{
  "norm": "rmsnorm",
  "num_experts": 8,
  "pooling": "attention",
  "batch_size": 64
}
Rows from block 2, named by matrix and row number. Rows with one number belong to one attention dimension. Each number is 128 + 32 x the weight over its row's rms, rounded and kept within 0 to 255. All counts start at 0. After the name is the row's rms in percent of the matrix's.
# q: attention query (model.blocks.2.attn.q.weight, 192x192), inputs 96-191
# k: attention key (model.blocks.2.attn.k.weight, 192x192), inputs 96-191
q.8 090 [123  91 118  80 174 145 219 119 141 181  81 137 122 106 131 155  93  55 132 136 123 131 116 163 123 132 124 117 176 144  92 121 121 103 143 175 107  74  66 118 183 122 139 101 111  73 123 120 138 174 134 152 148 111 105 118 169 123 110 125 142 221  71 165 142 105  96 116 120  89 146 175 114 165 142 115 118 109 142 113 158 161 116  77 118 112 115 106 116 121 193  60  86 174 113 113]
q.9 096 [121  96 163 121 102 128  75 137 167 131  75 135 119 151 131  83 109 123 101 123 201 140 113 159 103 137 133  84  87 108 130  91 142 124 135 165 138  96 120 121 178 102 109  90 128 119 150 134  91 106  96 178 163 181 118 149  97 104 136 101 102 115  65 159 156  91 172 109 141 120 108  51 131  93 133 142  84 143  69 130 137 114 156 124 106 127 146 161  66 118 145 109 126 134 137 100]
q.10 095 [111 139  90  99 166 121 115 101 116 125 126 118 139 145 137  86 184 121 121  76 119 167  69  90 138 148 146 153 113 119 144  90  91 145 126 109 193 151 183 129 166 184  73 158 101 163 106 102 169 112 125 141 114  71  92  86 131 133 186 155 176 109 169  72  91  90 193 142 156 149 153 143 162 154  90 160 110  90 110 134 132 175  94 126  81 150 137 144 109 108 130  88 147 169 122 135]
q.11 094 [130 117 108  79 124 156 109 129 194 143 125 125 137  78 117 155  55 154 152 111  98 125  79 161  95 112 133 171 158  78 167  95  45 179 108 119 121 129 167 138 184 139 157 124 161 125 191 124  47 131 150  90 160 123 112 143 195 127 123 103 114 170  91  91 221  93 111  93 138 115 102 136  88 100 120 131 131 121 151 216  99 176 166 151 112 102 159 108 148 150 142 111 195 117 143 137]
q.12 104 [119 152 134 125 104 161 114 165 202 101 159 161 168  93 129  94 146 139 116 100 144 108 120 134 167 141 134 135 145 110 117 112  76 133 112 107 164 107 110 156 125 147 197  75 175 149 135 138 169  93 165  61 167 140 123 167 103 184 163 139 129 129 162 125 144 110 164 124 137 157 148 119  75 104 106 153 137  74 133  77 133 140  89 112 131  61 133 182  96  99  75  75 155 138 127 106]
q.13 102 [111 142 182 105 197  74 177  93 161 131 110 133 132 112 107 114 168 112 153 102 128 135  92  93 165 110 152 130 195 116  77 156 113 135 164 170  80 125 110 135  85  84 141  95 146 152 110 135 102 112  78 195 137 121 167 140 139 113  46 112 142  74 146 164  92 131  98 138 137 133 154 107 142  63 175  93 138 219  79 123 156 112  84  94  79 156 163 109  78 130 137 122 147 109 139 159]
q.14 093 [114  70 112 102 168  56 150  97 110 126 131 149 138 132 103  97 130 118  83 122 159 181 139 137 104 132 155  87  97 165  83  93  91 123 135 101 161  98 106 103 122 154 169 115 165 147  81 135  71 114 101  87 128 165 100  97 107 125  78 137 131 120  81 176 152 125 122 114 122 143 109 143 106 117 112 143  95 113 161 110 160  78 106 135  76  83 200 150 130 118  92 122 160 167 141 125]
q.15 090 [120 151 116 107 128 181 124 144 152 135 166 112 165 132  97 157 120  53 122  94  89 147 120  74 160 105  89 162 136 127 123 147 102 128  94 193 108 148 149 118 179 182 124 159 161 110 104 118 121 121 126 128 156 103 160 100 129  98  74 119  79 158 147 124  83 167 210  85  91 155 103  81 122 134 132  99 165 121 101 188 163  79  95 203 126 143 121 144 159  63 118 155 116  90  90  91]
q.16 106 [ 99 128  96 118 139 102 175 141  94 179  98  93 147 135  91 167 128 131 160 114 134 157  39  74 136 161 152 135 143 120  91  69 163  82 160  93  73 145 146  91 165 121 151 143 135 142 126 158 184 181 161 105 211 121 171 135 163 126 139 124 141 121 203 134 166 107 146 134 136 121  98 110 149 165 141 173  66 149  93 124 137 135 147 106 160 100 121 137  58  89 117 106 134 155 154 181]
q.17 107 [151 158 133  87 107  92 100 150 126 109 132 150 122 133  99 182 187 127  95  98 100 141  61 169 145 123 181 214 190 148 178 150 166 162 172 134 197 114 149 116 104 144 110 162 116 112 150 111 163  70  90 109 169 173 100 138  92 184 147 141 105 126 159 132  95 123 105 127 148  96 135 177 158  87 108 182 119 163 112 158  93  82 163 155 172 155 164 162 141  59 110 115 110 107  90 155]
q.18 093 [135 141 110  73 144 126 184 141  75 112  78 149  80 146 112  86 114  88 118 161 124 169 132 151 146  71  66 154 100 160 182 114 103  88  80 166 108 147 122 144 155 155  26 169 133 137 134 107 141  91 129  64 127 161 119 146 124 110 153 162 132  93 124 153  88 104 117 107  68 212 100 178 124 148 147 123 193 115  71 179 125 148 142  83 111 126 128 110  98 150 103 170 106  84 128 177]
q.19 100 [ 87 131  57 117 119 131 109 130 144  89 121  90  71 121 131 125  77  75  74 122 170 182 168  85 106 190 153 164 110  87 177 160 103  97  45  95 112  92 118 152 148 155 109 104 146  51 112 181 123 131 126 101 134 158  70 129 105  92 134 170 157 146 170 148 115  74 132 100 126 117 137 139  75 125  99 149 100  80 146 112  76 105 118 148 150 172  98 117 111 154 146 186 137 148 166 129]
q.20 102 [167  89 124 123  97  98 105 158  97 119 109 125 117 129 146 128 187 106 122 135 129 151 175  85 171 117 110 231 161 144 184 182  95  83  41 114 183 141 113 184 109 135 151  48 139 170  77 130  79 123 169 145  96 151 136 126 173 154 134 116 125 111 144 184 125 127 135 176 157 152 144 155  97 176 152 147 131 113 113 149  89  87 114 177 110 135  93 133 139 108 193 135  86 138 118 127]
q.21 097 [120 148 148 103 143 135 153 112 161 174 170  57 107 131  80 105 120 188  81 127 139 145 146  55 128  84 126 123 101  79 142 148 138 173 127 123  48 176 151  85 143 122  71 174 130 166 132 140 109 198 132 170 135  62 154 169 128 139 150 147 108 123 130 100 157  97 163 102 127 117 127 124 160 136  99  99 147 165 107  94 145  78 214 131 116  81 105 145  81 116  68 229 148 126 175 135]
q.22 096 [147 150 140 119 108 104 117  97 161 147 135 162 125 104 156 100 113  93 157 171 146 153 136 188 170 100 106 142 127 106 176 139 106  79 111  78 211 147 133 208 142 141 166  93  97 138 130 107  89 158 156 122 146 146  94 125 144 102 104 143 216 146 137 102 172 106 135 118 155 153 164  69 119 102 122 103 101 139 157 147 105  94 103 140 126 144 143 135  70 130 106  76 184 170 132 110]
q.23 110 [ 94 183 126 121 157 107 143  96 109 196 112  88 119 147  48 150 140 102 175 192 145  96 109 110 166  90  82 119 112 129 122  93 153  87  80 168  93 134 114 137 106 118 129 137 128 130 114 106 101  97  83 111 122 142 110 149 100 101  32 149 112 134 144 137  76  89 154 147 132  92  48 168 118  86 156 114 121 124  98 159  85  87 141 151  78 102 131  82 144 150 125 150  81 112 141  99]
q.24 100 [132 116 156  84 127 127 175  88 120 123 139 132 148 131 156 112  60 186 118 142 139 181 145 135 140  68 180 164 206 117 165 183  99 130 163 150  93 129 116 116 160  98 112 109  94 169 114 165 146 134 180 166 105 116 144 127 134 120 104 174 122 145  98  92  94 189 117 133 164  26 110 158 106 117 153 158 115 111  85 149 125 134 145 103  84  97 144 148 158 157 151 101 145 127 131 104]
q.25 104 [137 113  94 160  72 125 145 109 160 154 146 143 165 119 147 114 133 121 102 142  97  63 109 173 125 109 143 122 124  85 128 162 122 115 135 196 111 137  41 150 113 125 160 112  89 179  96 155 121 112 156 130  89 111 143 136 115 120 185 167  98 170 152 133 123 144 180 143 156 127  88 143 124  87 145  88 164 160 133 102 162 138  65 101 111 169 137 116  94 177 105  95 111 185 124  73]
q.26 092 [118 164 127 164 104 168 136 106 138 150 104  51 165 166 178 123 169 123 118  84 144 151 143 192 125 115 134 180 103 129 106 139 164 172 109 110 128 199 103 153 187 161  93 140 117 189 133 101 149 141 119 149 135  95 141  88 108 165 123 113  90 164 101 157 175 180  95 128 105 118 128 126 103 170  90 128 128 116 151 109 183 112 123 157  82 124 135 176  95 153 223 191 120 126 116 124]
q.27 095 [178 143  92 122 143  94  43  55 100 126 173 124  78 156 150 116 142 131 152 124 150 146  67  69 127 132 119 154 129 147 145 202 124 148 121 128 145 139 113 150 131 147 150  92 101 115 104 131 178 106 120 228 101 157 171 128 116 195 133 148 193 196 124 136 121 153  95  94 153 115 117 122 146 167 134 147 102 103 110 111 197 157 115 147 134 134  79 162 124 160 109 112  99 100 132 103]
q.28 087 [112 135 161 144 172 148 122 105 134  91 149 144  86 160 155 139 143  98  59 120 162 119  80 100 148 181  99 163 140 113 131 180 172 135 162  98 132  24 101 133 146  84 137 150  95 142 131  71  69 128 186 133 150 156 116 127 120 161 170  65 189  84 200 155 110 198  97 171 104 146 159 121 178 130 142 171 125  81  93 168 154 132 147  83  98 132 121  97 125 113 101 140 128 157  67 204]
q.29 096 [118 106 111 119 147  47 168 166 112 101 110  80 141 141 114 103  90 105  85 154  62 218 167 135 105 131 148 158  80 149 131 112 117 125 187 155 107  86 130 151 110 125 134 122 167  87 102  70 132 115 114 111 125 166 118 100 155  98 106  66 159  52 148 123 176 132 188 150 111 116 105  79 116 143 158 129 114  91 166  77 112 119 117 169 137  33  79 114 125 137 113  78 160 116 175 145]
q.30 086 [ 72 110 144 144 165 116 193 124 170 117 120 120 108 170 113 132 145  92  95  56 127  87 120 140 126 153 187  97 104 150 119 129 168 157 153 164 119  86 178 139 146 118  71 153 102 163 137 127 102 143 133  73 141 165 197 138 115 126  86 166 133 110 125 140  65 118 155 134 142  95 164  75  84 111 106 116 187 137 160 108 121 115 107 191  72 133 127  99 141 157 113 132 133 132 118 161]
q.31 108 [114 179 123 152 174 148 127 177 170 134  86  94 124 151 110 167 129 112 193 189 114 128 160  77 193 138 117  72 130  96 143 149 116 132 126 106 105 137 133 189 115 148 116 107 147 135 127  79 102 124 143 179 166  55 142 138 174 189 105 128 130 123 109  97 163 166 159 156 195 102 142 112 111 139 110 171 197 125 140 117 144 133 110 107  61 128 114 102 130 197 118 116  91 137  91  69]
q.32 100 [ 92  97  85 180  87 179 101  96 187 153 150 147  80 136 148  98 163 170 154 125 111 129  95 154 166 191 140 110 152 113 169 118 103 158 165 155  76 140 121 121 178 117 125 103 108 110 159 123 128  93 131 134 135 144 107 105 112 105  98 136 110 114  91  98  71 104 131 126 138 145  68 116 130  89 103  97  80 131 135 105 137 126 154 119 110 102  99 115 165 187 107  72  90 192  77 133]
q.33 106 [ 65 130 155 125 100 169 157 122 106 161  91 141 112 146  99 174  96 131  95 121 142 132  98 150  99 160 110  96  96 116 116 110 198 127 127 147 173  70 126  90 183 111 163 129 223  93 170 130 138 152 123 149 147 109 138 142 102 150 181 148 122 131 149  88 184 105 136 142 102 144 134 143 157 118 160 155 218 137 139 220  83 125  69 110 163 171 159 166 104  95  93 137 141 126 124 113]
q.34 101 [ 98 112 142 123  90  67 134 133 126 119 114 105 144 121 134  84 145 125 128 100 168 130 161 161 104 142 147 155 145 176  93 127 115 114 126 101 179 157  77 138  92 152 117  84 129 153 105 167 137  99 148 116 129  97 159 166 204 110  96 161 152 106 137 177 122 143 164 182 163  99 100 137  44  72 187 143 122 110 192  68 156 154 125 138 100 104 161  98 119 129 107 123 164 168 162 139]
q.35 101 [170 129 103 126 161 191 119  79 145 119 154 131 138 137 145 120 156 199 127 164 117  71 129 137  97 130  98 114  65 140 174 115 138  86 135  73 119 169 115 115 112 146 150 145 137 163  81 117 124 110 141 113  73 136 154 101 158 175 138 106 198 135 180 211 137 134 105 149 142 140  89 119 142 147 123 138 143  77 140 103 141 107 188 148  79 163 138 132 108  96 105  88  81 144  87 169]
q.36 089 [147 130 132 121 149 121 128 122 115 115  99 144  91 143 157 169 113  46 160 131 104 111 149  68 101 156 127 100 142 108 202 132 172 207 142 154 137 169 119  89  93 156 118  59 151 100 126 109  85 135 149 116 172 129 185 136 172 170  65 152 200  68 141 142 140 151  89 114 182 169 199 131 180 100 175 165  86 125  89 114 138 104 185 121 144  95 161 166 131 186 153 127  99 139 134 143]
q.37 092 [145 109 121 138  83  69 145 192 105 158 117 166  66 184 139 191  93  99 178 162 134 184 114 102 165 129 129 111 111 136 114 132 123 170  95 130 101  98  80  89 115 122 142 133 121  94 145 114 179 100 106  91 178  96 104 148 129 117 121 113 142 100 120 132 112 150 130 135 131 159 158 138 110 153 130 183 119  85 154 159 139 137 128 143 206 151 138 119 120 139 158 169 151 159 147 135]
q.38 096 [ 58 120 107  79  98  63 152  85  94 176 106  99 131 136 139 176 165 157 127 115 201 163 186 115 199 152 150 105 110 129  78 127 117 141 149 177 146  84 109 163 139 159 137 112 139 136 131 132 105 117 119 139 156 146  97 108 119 122 123 135 148 158  93 130 135 148 127  83 114 120 169 154 135 100 166 143 118 151 170 104 116  73 137 115 157 154  80 192 112 125 127 200 135 126 116 133]
q.39 095 [113 132 153 104  95 119 115 129 133 153 147 147 118 130 147 103 141  96 163  74 146 129 214 143 152  99 179 146 138 121 193 180 168 130 144 146 102 167 181 133  89 175 104 160 115 114 128 116 100 166 114  58  82 139 179 187 112 146  93 130 109 132  85 128 136 153 196 131  84  99  86  96  90 138 122  73 145 113 152  55 147 146 161 128 169 126  73 111 146  97 171 103 101  62 144 140]
q.40 090 [ 88 103 125  94 135 172 114 128 135 146 185  85 183 145 140 130 123 131 122 107  87 168 169 116 173 176 137 125 112 181 145 129 191 139  72 106 163 135 142 145  94  86 125 244 150 125  98 143 153 128 138  99 156 111 107 122 129 133  76  99 120 124 163  70 144 152 112 132 157 152  86 162 149 142 193 126 128 129 122 153 172 110 124 142  94 137 124 126 170 128 110 172 114 133 136 125]
q.41 096 [168 157 153 122  55 103 131 143 119 103 114 164 139 147 171 124 105  92 130 118 109 123 136 127  30  95 124  85 151 117 129 150  78 157 144 106 149 212 132 128 136 137 156 123 146  90  96 149 124 113 168 178 119 150 157  86 147 156  92 115  94 162 168 147 166 132 164 122 117 151 165 131 114 181 142 138 114 109 186  77 100 175 143 119 110 146 115  61  60 169  85 140 131 129 144  96]
q.42 096 [ 85  88  81 145 155 179 117 142 167 167 153  95 133  98 161 182 152 120 160 104 153  87 131 136 178 108  87 109 148  72 167 141 135 155 110  86 159 134 104 236  97 139 154 215 103 119  83 170 192 117 134 139 179  92  68 125 137 154 118  96 149 160 144 155 151 214 163 160 129 139 162 137 120 125 114  93 114  93 144  86 139  95 160 130 122 114  94 153 141 127 122  71 116 127 110 151]
q.43 091 [152 155 142  97 133 159 170 182 102 156 170  84 139 122 125 130 151 144 128 134 138 131 105 181 157 107  77 147 113 149  98 137  96  77 138 178 106 107 132 153 108 173 145 114 105  79  95  93 105 154 130 131 109 144 122 149  99 166 169 114 169  90 191 117 151 160  98 170 130 125  87 128 155 136 154 115 121 142  86 179  83  74 105 162 153 101 142 125 124 127 179 151 110 161 142 118]
k.8 085 [154 121 110 122 115 100 145 151 132 107 119 110 124 182 155  89 140 128 119 137 130 172  87 127 100 149 134 137 122 119 119  81  78 176 116 136 130 128 171 146 132 133 136 165 113 124 110 143 111 140 164 140 126 147 167 159 131 179 105 184 100 133 104 158  93 137 120 115 136  88 172 126 135 201  96 119 155 104 140 117 175  57 174 123 108  86  82 158 189 181 111 140 122 162 125 110]
k.9 099 [137 127  51 179 125  95 131 127 163 119 124 132 130 122 121 122 163  89 120 143 173  93 123 125 137 167 131  82 127 145  68 138 210  79 138 152 151 124 182 137 155 161 147  60 168 155 132 143 124 182 192 111 109  77 151 108 137  79 115 187 132 184 173 184 139 138 168 148 142  92 106 135 117  60 133 105 135  83 119 135 131 110 151  91 106  53 125 117 113 116 149 157 142  99 110 146]
k.10 104 [ 78 128 114 120 117 158 115 183  94 164 142 109 106 145 121 102 155 112 134 132 109 153 127 127  60 158 124 129 143 113 119 121 149 142 115  44  86 190  78 109 114 162  94  81 176  89 132 138 130 138 139 108 108 183 177  82 138  93 149  93 146  65  76  84 124 128 127 122 110 142 169 183 172 138 129 132 158  27 135 182 156  90 112 187 198  40 141 124 152 130 137  91 177 127 172 167]
k.11 095 [127 119  87 111  92 137 135 116 100  77 155 100 105 121  90  86 139 105 140  98 128 159 126  80 109 130 146 108 112 159 172 127 188 186 143 119 102  77 100  98 137 159 155 102 145 130 121 176  97 136  89 130  96 158 149 176 140 118 126 110 109 182 133  83 158 128 186 109 141 136 137 162 153 108 190 107 144 169 125 122 183 140 143  98 107 112 113  86 113 152 130 103  69 157 132  93]
k.12 099 [108 158 122 142 139  91  79 128  94 102 129 131 129 138 144 166 128 176 140 122 146  98 128 125 145 137 147 131 106 136 136 150 140  94 148  89 160 146 183  90 128 137 125 115 138 153  57 118 120  67 132 105 156 186  69  99 150 109 111 122  94 129 146 137 159  83 144  77 128 106 140  82 114 159 119 129 174  85 165 161 125 177  97 128 157 117 167 139  96 105  75  72 168 111 168  62]
k.13 089 [187  86 166 129 189 144 125 116 117 176  87 151 189  84 113 140 160 124 110 177  54 114 155 131 214 107 113 179 118 149  92 141 147 104 124 131 181 171 107 112 109 109 169 100 135 131 116 134 102  91 136  76  88  80 149 138 121 115 160 138 154 214 163 157 119 185 133 129 149 108 122  77  34 146  79 131 159 159  64 172 150 117 128 175  88 133  70 160 130 151  95 122 110 110 135 102]
k.14 099 [126 176 170 128 101 107 133 120 135 145  46 132 191 130 136 127 103 129 152 112 108 115 157 129 165 116  55  87 167 127  57 122 134 175  67 100 142 105 195 129 116 107 144  38 101 135  94  90 153 135 162 117  86 102 133  85 128 106 143 102 108 133 140 124 188 168 101  98 101 124 181 163  88 153  80  99 103 124 164 101 160 138 104 170 135 180  88 163 167 129 139 119 172 124 159 116]
k.15 100 [ 62 183 153 120 176 167 143 165 169 126 156  85 112 147 167 150 123  73 144 148 135  96 137  87 160  32 134  84 119 169  98 141 124 100 144 126 118 108 149 120 137 141 110 132 136  57 169 148 157 165 139 119  97 138  99  93 106 141 141 193 152 100 133 134 116 156 185 158 109 109 151 168 104  87 155 123 185 190 149 101  72 142 171 123 111 128 114  84 127 111 176 146 186 113 172 140]
k.16 109 [139 157 109 125 140 178 145 199 182 102 112 101 118 115 151  85 191 103  72  82 145 198 139 110  73 154 109 218  97 142  91 114 170 118 131  57 128  96 133 103 184 187 118  95 111 126 151 127  66 159 101 146 103 121 101 145 110 164 108 116 103  96 102  94  70 132 142 115 103 141 163  63 135  93 109 104  98  82  63 153 142 147 157 148 135  94 110 146 153 114 110 138 191  70 191  97]
k.17 106 [182 111 120 118 107 192 166 119 172 107  99 109  86 126 143 170 163 106 152 152 104 139 102 132 116 118  98 141 139 103 107 132 126 171 128 102 155 147 111 144 126 171 129 129 148 116  54 126 126  73  98  81  83 153 101 102  72  66 152 123 100 128 160 140  81 107  77 148 114 163 133 110 194 100 124  58 153  62 147 122  99 105 147 117 121 177 147 128 169 130 121 111 162 108 163 130]
k.18 098 [ 91 114  34 108  89 114 114 151 132 155  93 139  74 132 109 122 134 109 193 112 162 128  68  98 175 170 151 115 138 155 196 134 114 146 178 139 149 144 114 148  62 139  93 111 107  82 127 166 126 173 192 106 140  67 123 124 138 161 160 129  84 137 142  86 107 104 108 134 119 145 124 167  83  67 161  75 105  51 140  60  89  71  62 151 167 145 118 107 119 131 133 133 136 123 142 125]
k.19 103 [104  92  80 141 169 148 161 184  53 129  68 105 139 117 123 122  75 125 131 105 118 202 127 140  94  99 133 137 116 121 185 167 173 191 122 115 108  98 115 153 136 148 130 104 152 132 141 111  87 120  91 139 150 121 203 120 113 141 115 141 159 136 116 150 128  80 164 100 161 155 126 133  90 135 179 127 124  83 134 130 100 162 133 130 149 131 151 152 115  90 128 141 147 108 140 134]
k.20 106 [138 118 107  93 147 122 182 119  96 119 162 130 101 195 159 125 117 176 178 139 183 160 114 183 121 147  93 183 127 112  81 162  86 136  99 133 132 103 139 186 140 121 110  74 116 132 124 120 160 141 189 164 145 175 132 109 136 183 192 161 194 180 100 113 160 148 108 182 139 109 165 117 127  87  90 149 134 118 138 121 118 109  86 130 107 187 102 113 137  58 139 185 104 139 165 136]
k.21 094 [ 94 133 122 111  89 120 133 125 137 180  66  55 150 163 118 120  88 125 133 149 139 124 138 171 139  72  68  59  88 166 175  89 129 164 165 137 135 143 147 105  91 139  65 153 121  79 175 100  94 182 105  90 137  80  76 121 128  96 165 173 123  90 106  81 144 167 137 140  83 152 104 157 144  98 162 106 194 146 124 198 116 134 164 153 145  49 102 117 158 133 125 155 122 174 158 172]
k.22 096 [157 158 139 173 135 124  91 158 128 161 140 115 105 125  59 134  97 129 128 149 142 144 129 110 163 104 107 136 143 175  99 112 144 173 132 101 140 102 113 167 139 138 109 132  96  83 151 162 112  77 156 113 119 121 100 156 112 167 143 115 191  87  98 166 161 142 100  89 162 123 111 164 133 142  40 154  74  72  66 112 134  56 145 133 113 178 129 137 114 102 121 168 137 126 140  93]
k.23 109 [131 150  93 107  98 160 129 151 124 146  90 142 103 119 145 157 126  62 139 121 146 137  68 120 115 111 114 123 159  86 166 154 154 193 145 144  96  98 132 132  79  41 111 150 146 108  92 159 154 159 137 205 117 112 150 141 178  95  52 103 155 137  95 181 138 151 123 151 172  77 164 121  90 102 129 132 117 195 105 107 158 127 124 158 120 155 127  82 136 124  97 132 116  99 154 156]
k.24 093 [130 121  85 105  61 140 159 121 168 117 150 140  96 182  67 122 124 152 103 125 140 206 135 147 168 121  71 150 144 176 110 156 129 176  93 105  98 108  68 151 167 149 154  76 144 115  89 147 121 104 165  80 141 153 125 165 122  63 154  51 158 153 175 129 128 110 155  79  71 107 111 127 157  92 112  87 158 120 105 105 108 147 101 119 114 129 106 154  90 133  99  55 109 152 123 169]
k.25 103 [113 169 124 150 110 111  83  74 160 153 123 143 125 146  91  96 106 111  95 100 124 129  96 133 106  93  48  94 152 181 138 185 117 128 104 153 154  97 140  95 145 121 142  79 101  68  82  73 141 132 158  98 118 118  79 134 117  67 104  98 150 131  96 148 162 160  95 152  94  99 146 156  97 119 116 116  95 171 156 173 136 154  96 172 146 135  77  77 113 151  53  92 198 174 161 117]
k.26 097 [ 91  92 100 172 104 184 110  99  96 127 174  70 133 154 158 110 188 108  82 140 107 122 108 164 140 159 158  71 120 141 183 133  75 148  62 143 152 113 182  79 129 138 118 130 115 136 133 102 138 130 137 133 153 149 189 125 136 107 114 141 149  97 166 167 135 161 128 161 126 110  93  86 144 191 122 129 132 142 176 179 154 152 163  97 122 207 157  83  89 137 102  63  87 149 173 118]
k.27 095 [ 89 168 121 115 159 134 170 165 143 126 147 118 142 129 134 166 110 148 122 126 101 183 137 137 102 147 143  94 141  54  92 157 130  90  97  93 172 103 129 124 155 168 136 137 190 118  90 147  57 108  79 149 119 146 131 120 123 120 139 108 178  90 112 136 199 118 165 116 153 160  40 124 177 114 166 180  99  83 110 194  93 142 155  98  53 110 115 119  89 100  96  86 107 141 136 133]
k.28 089 [ 99 137 152 145 140 109 135 145 140 199  77 108  81 155 133 119  93 118 101 102 172 158 123 156 128 148 145 174  97 189 133 173 160 119 144 100 130 178 116 145 100 158 162 148 132 183  97 104  43 109 135  70 170 110  82 179 156 199 139 134 131 119 100 114 122 134  79  96  98 109  93 130 130 176  92 139 111 102  97 155 129 148  75 115 136 125 165 102 182  88 146  68 136 133 134 171]
k.29 096 [164 134 103  94 151 167 159 156 101 111 119 107 187 128 101  85 123 121 110  94 185  80 172 122 146 164 120 125  82 120 111 154 157 165  69 105 157 105 111 103 148  99 162 137  87  69 173 121 116 132 111 145  80  85  97 109 117 129 108 130 123 133 141 128 121 131 119  68 160 145  89 106 148 133 121 145 120 107 108  67 189 155 184 170 138  97  92  92  43  92 132 159 136  72 125 122]
k.30 097 [136 150 144 115 180 206  90 134 115 109  52  65 128 157 139  95 173 137 148 128 184 145 103 105 150  78 124 103 142  60 132 128 130 173 142 160 132 173 119 141  57  63 119 153 127 126 150  99 171 119 163 180 116 101 108 169 152 118 150 135  66 174 137 182 121 119 102 121  65 104 145 173  83 123 164 148 111 124 136 126 134 107 111 177 118 184 111 179 146  58 122 116 123 125 170 117]
k.31 106 [125 109 129 158 150 105 127 180 152  82 174  67 109 172 148 106 119  99 152  96  95 156 150 150 138 158  73 122 181  73 148 116  94 143 119 133  67 173 121  62 100 145 171 140 118  60 100 142  97  81 109 170  90 120 192 139  78 126  86 152 132  97 127 110 136  97 119 178 133 146 171 136  77 179 157 145 107 138  90  82 149  75 108 161 142  68 121 110 139 159 127 136 112 130  82 143]
k.32 091 [113  75 156 101 113 148  93 113 132 172 200 167  86 133 114 206 118 100 151 110 125 112 118 140 127 104 164 180 157 154 121 129  41 181 104 161 144 101  99 137 156 125 120  90 145 144 140 142 120 117 124 101 131 156 159 167 122  85 120  96 112 109 132 117 116 131  92 115 184  48 188 169 145  91 122 110 146 136 124 133  84 108 108 150 115 155  86 117 111 140 119  94 135 163 129  99]
k.33 094 [152  83 109 124 112 147 107 119 160 107 106 167 131 111 148 123 193 188 137 123 132 106 174 143 177 116 122  68 135 192 127 119 128 145 186  62 120  64 134  56 150 117 145 123 154  42  72 189 142 126 145  54 148 128 143 116  72 111 104 141 143 133 150 155 152 107 142 117 101 158 112  84 126 105  88 125 102 138 155 138  62  94 157 169 143 184 101 132  71 142  69 116 113 112 150 109]
k.34 095 [159 145 142 144 109 164 169 186 103 151 126 169 131 102 185 176  65 119 105  71 155 132 183 122 202 112 120 111  49 135 109 138 151  82 174 115 207 106  69 108  92 121 150 112 177 131 163 143  90 168 122 172 157 119  85 127 143 131 161 136 121 128  96  93 144  65  60 144  67 111 133 151  89 107 144 124 143  73 127 105 167 145 151 107 100  70 149 197 137 107 140 159 116 125  89  96]
k.35 099 [130 107 111 134 124 128 142 108 171 168 146 113 164 127 123 107 125 111 115 129 145 140 116 161 202 142  92 141 100 111 115 110 147 151  99 146 139 132 172 154 127 107 131 149 122 165 172 104 146  67 179 110 173  72 113  86 104 164 130  90 147 111 139 136 135 109 154 106 148 129  42 124  73  84 182 135 177 147 150  89 132 146  80 158  93  67 121 171 138 147  62 186 145  93 110  64]
k.36 084 [149  94 165 161 184 235 138 172 145 149 195  94 120 121 150 153 132 178  84 144 160 110 158 135  90  94 126 187 114 143 159  64 119  98 154 137 165 142 149 146 140 117 118 173 155 115 151 113 133 129 134 171 172 124  97 108 150 122 143  87 180 114 116 108  77 126  72 165 120 147 117  99 137 102 168 147 169 112 133 123 106 175 151 106 110 123  74 112  99 111 151 161 121  83 142  81]
k.37 092 [158 125 130 131 194 165 140 158  96 131 154 157 163 155 143 137 122 187 134 101 189 180 169 197 137 107  79  82 128 160 124 132 106 101 103  96  93  96 142 138 166 168 135 105 145 146 143  87 111 133 136 102 165 209  80 126  99 154 150 124 144 111 104  88 140 131 166 139 180 134 152 128 115  84 112 164 145 161 174 127  69 122  90 144 133 101 129 170  90 100 159 143 130 160 165  99]
k.38 102 [127 129 106 149  91 131 122 150  99  81 128  82 110 142 158 139  80 138 133 143 124 133 135 171 166 108 124  83 185 147 121  79 147 115 126 143 179 160  98 112 127 108 163 120 138 105 163 114  85 100 173 168 148 112 148 128 158  85 142 107 131  95 141 131 159  84 132 114 152 103 138 106 170 112  67 106 156 120 104  97 152 156 187 102 176 163 158 154 166 127 138 150 152 121 154 130]
k.39 100 [173 101 162 160 122 129 131  86 105 126 102 134 101 122 163 149  92 114 145 154 139  94  86 113 165 118  64 156 122 157 128 127 150 132 129 174 150 112 123  99 124 117 113 116 146 139 164  96 128  97 122 147 144 184 179 114 101 102 124 123  90 147  82 145 141 127 121 112 143 122 132 114 109 143 165 151 134  94 156 182 103 120 143 113 117 112  85  97 123 155 112 130 178 123 150 197]
k.40 093 [100 162 110 150 124 133 126 113 127 110 126 109 138 135 142 131 143 183 106 141 118 140 128  93 148 181 102 113 114 142 103 126 165 132 120  95 122  89 101  97  88 118 137 108 114  76 127  54 175 107 141 175  72 116 110  24 178  67 166 140  99  84 169 103  73 129 206  83 153 160 137 131 108 149 123 144 121 108 137  69 139 218  78  85 140 176 216  92 135 193 182 136 187 177 184 153]
k.41 089 [129 121 149  80 152 158 120 162 122 118  96 115 137 114  88 141 103 121  46 136 137 121 113  93 151 144 105 133  85 197 114 121 133  87  88 172  98  81 104 139 126 103 110 125 102  92 162 125  67 120 157 119 122 110 100 113  96 119 147  94 177 155 161 136  93 148 156 191 151 109 118 141 152 145 137 133 115 115 118 133 167 142 125 156 148 147 145 146 178 122 186 148 162 104 137 104]
k.42 100 [118 108 165  60  87 140 133 117 117 152  93 144  96 161 186 163 164  87 186 146 167 152 133  68 102 114 186  94  79  96 105  88  89  98 195  94 150 115 163 129 147 170 126 152  82 126 135 142 158 129  61  91 124  98 118 113 157 125 122 133  89 132 111 160 132  89  92 139 150 133 121 133  80 114 195 105 150 135 120 182 105 134  68 212 147  92  94 100 136 155 141 129 111 112  94 153]
k.43 094 [171 114  92 131 137 127 129 119 168 151 121 143 144 172  88  93  99 137 142 134 146 114 176 144 132 174 119 177 125  99 146  92 116 112  76  82 122  72  99 103  91 137 159  67 140 169 158  47 115  87 163 145 150 119 133  84 130 154 198 118  85 171 102 131 143  94 147 144 153 133 129 159 140 203  64 100 136 130 154 103  68  88 121 111  65  70  88 205  88 123 101 137 125 177 155 117]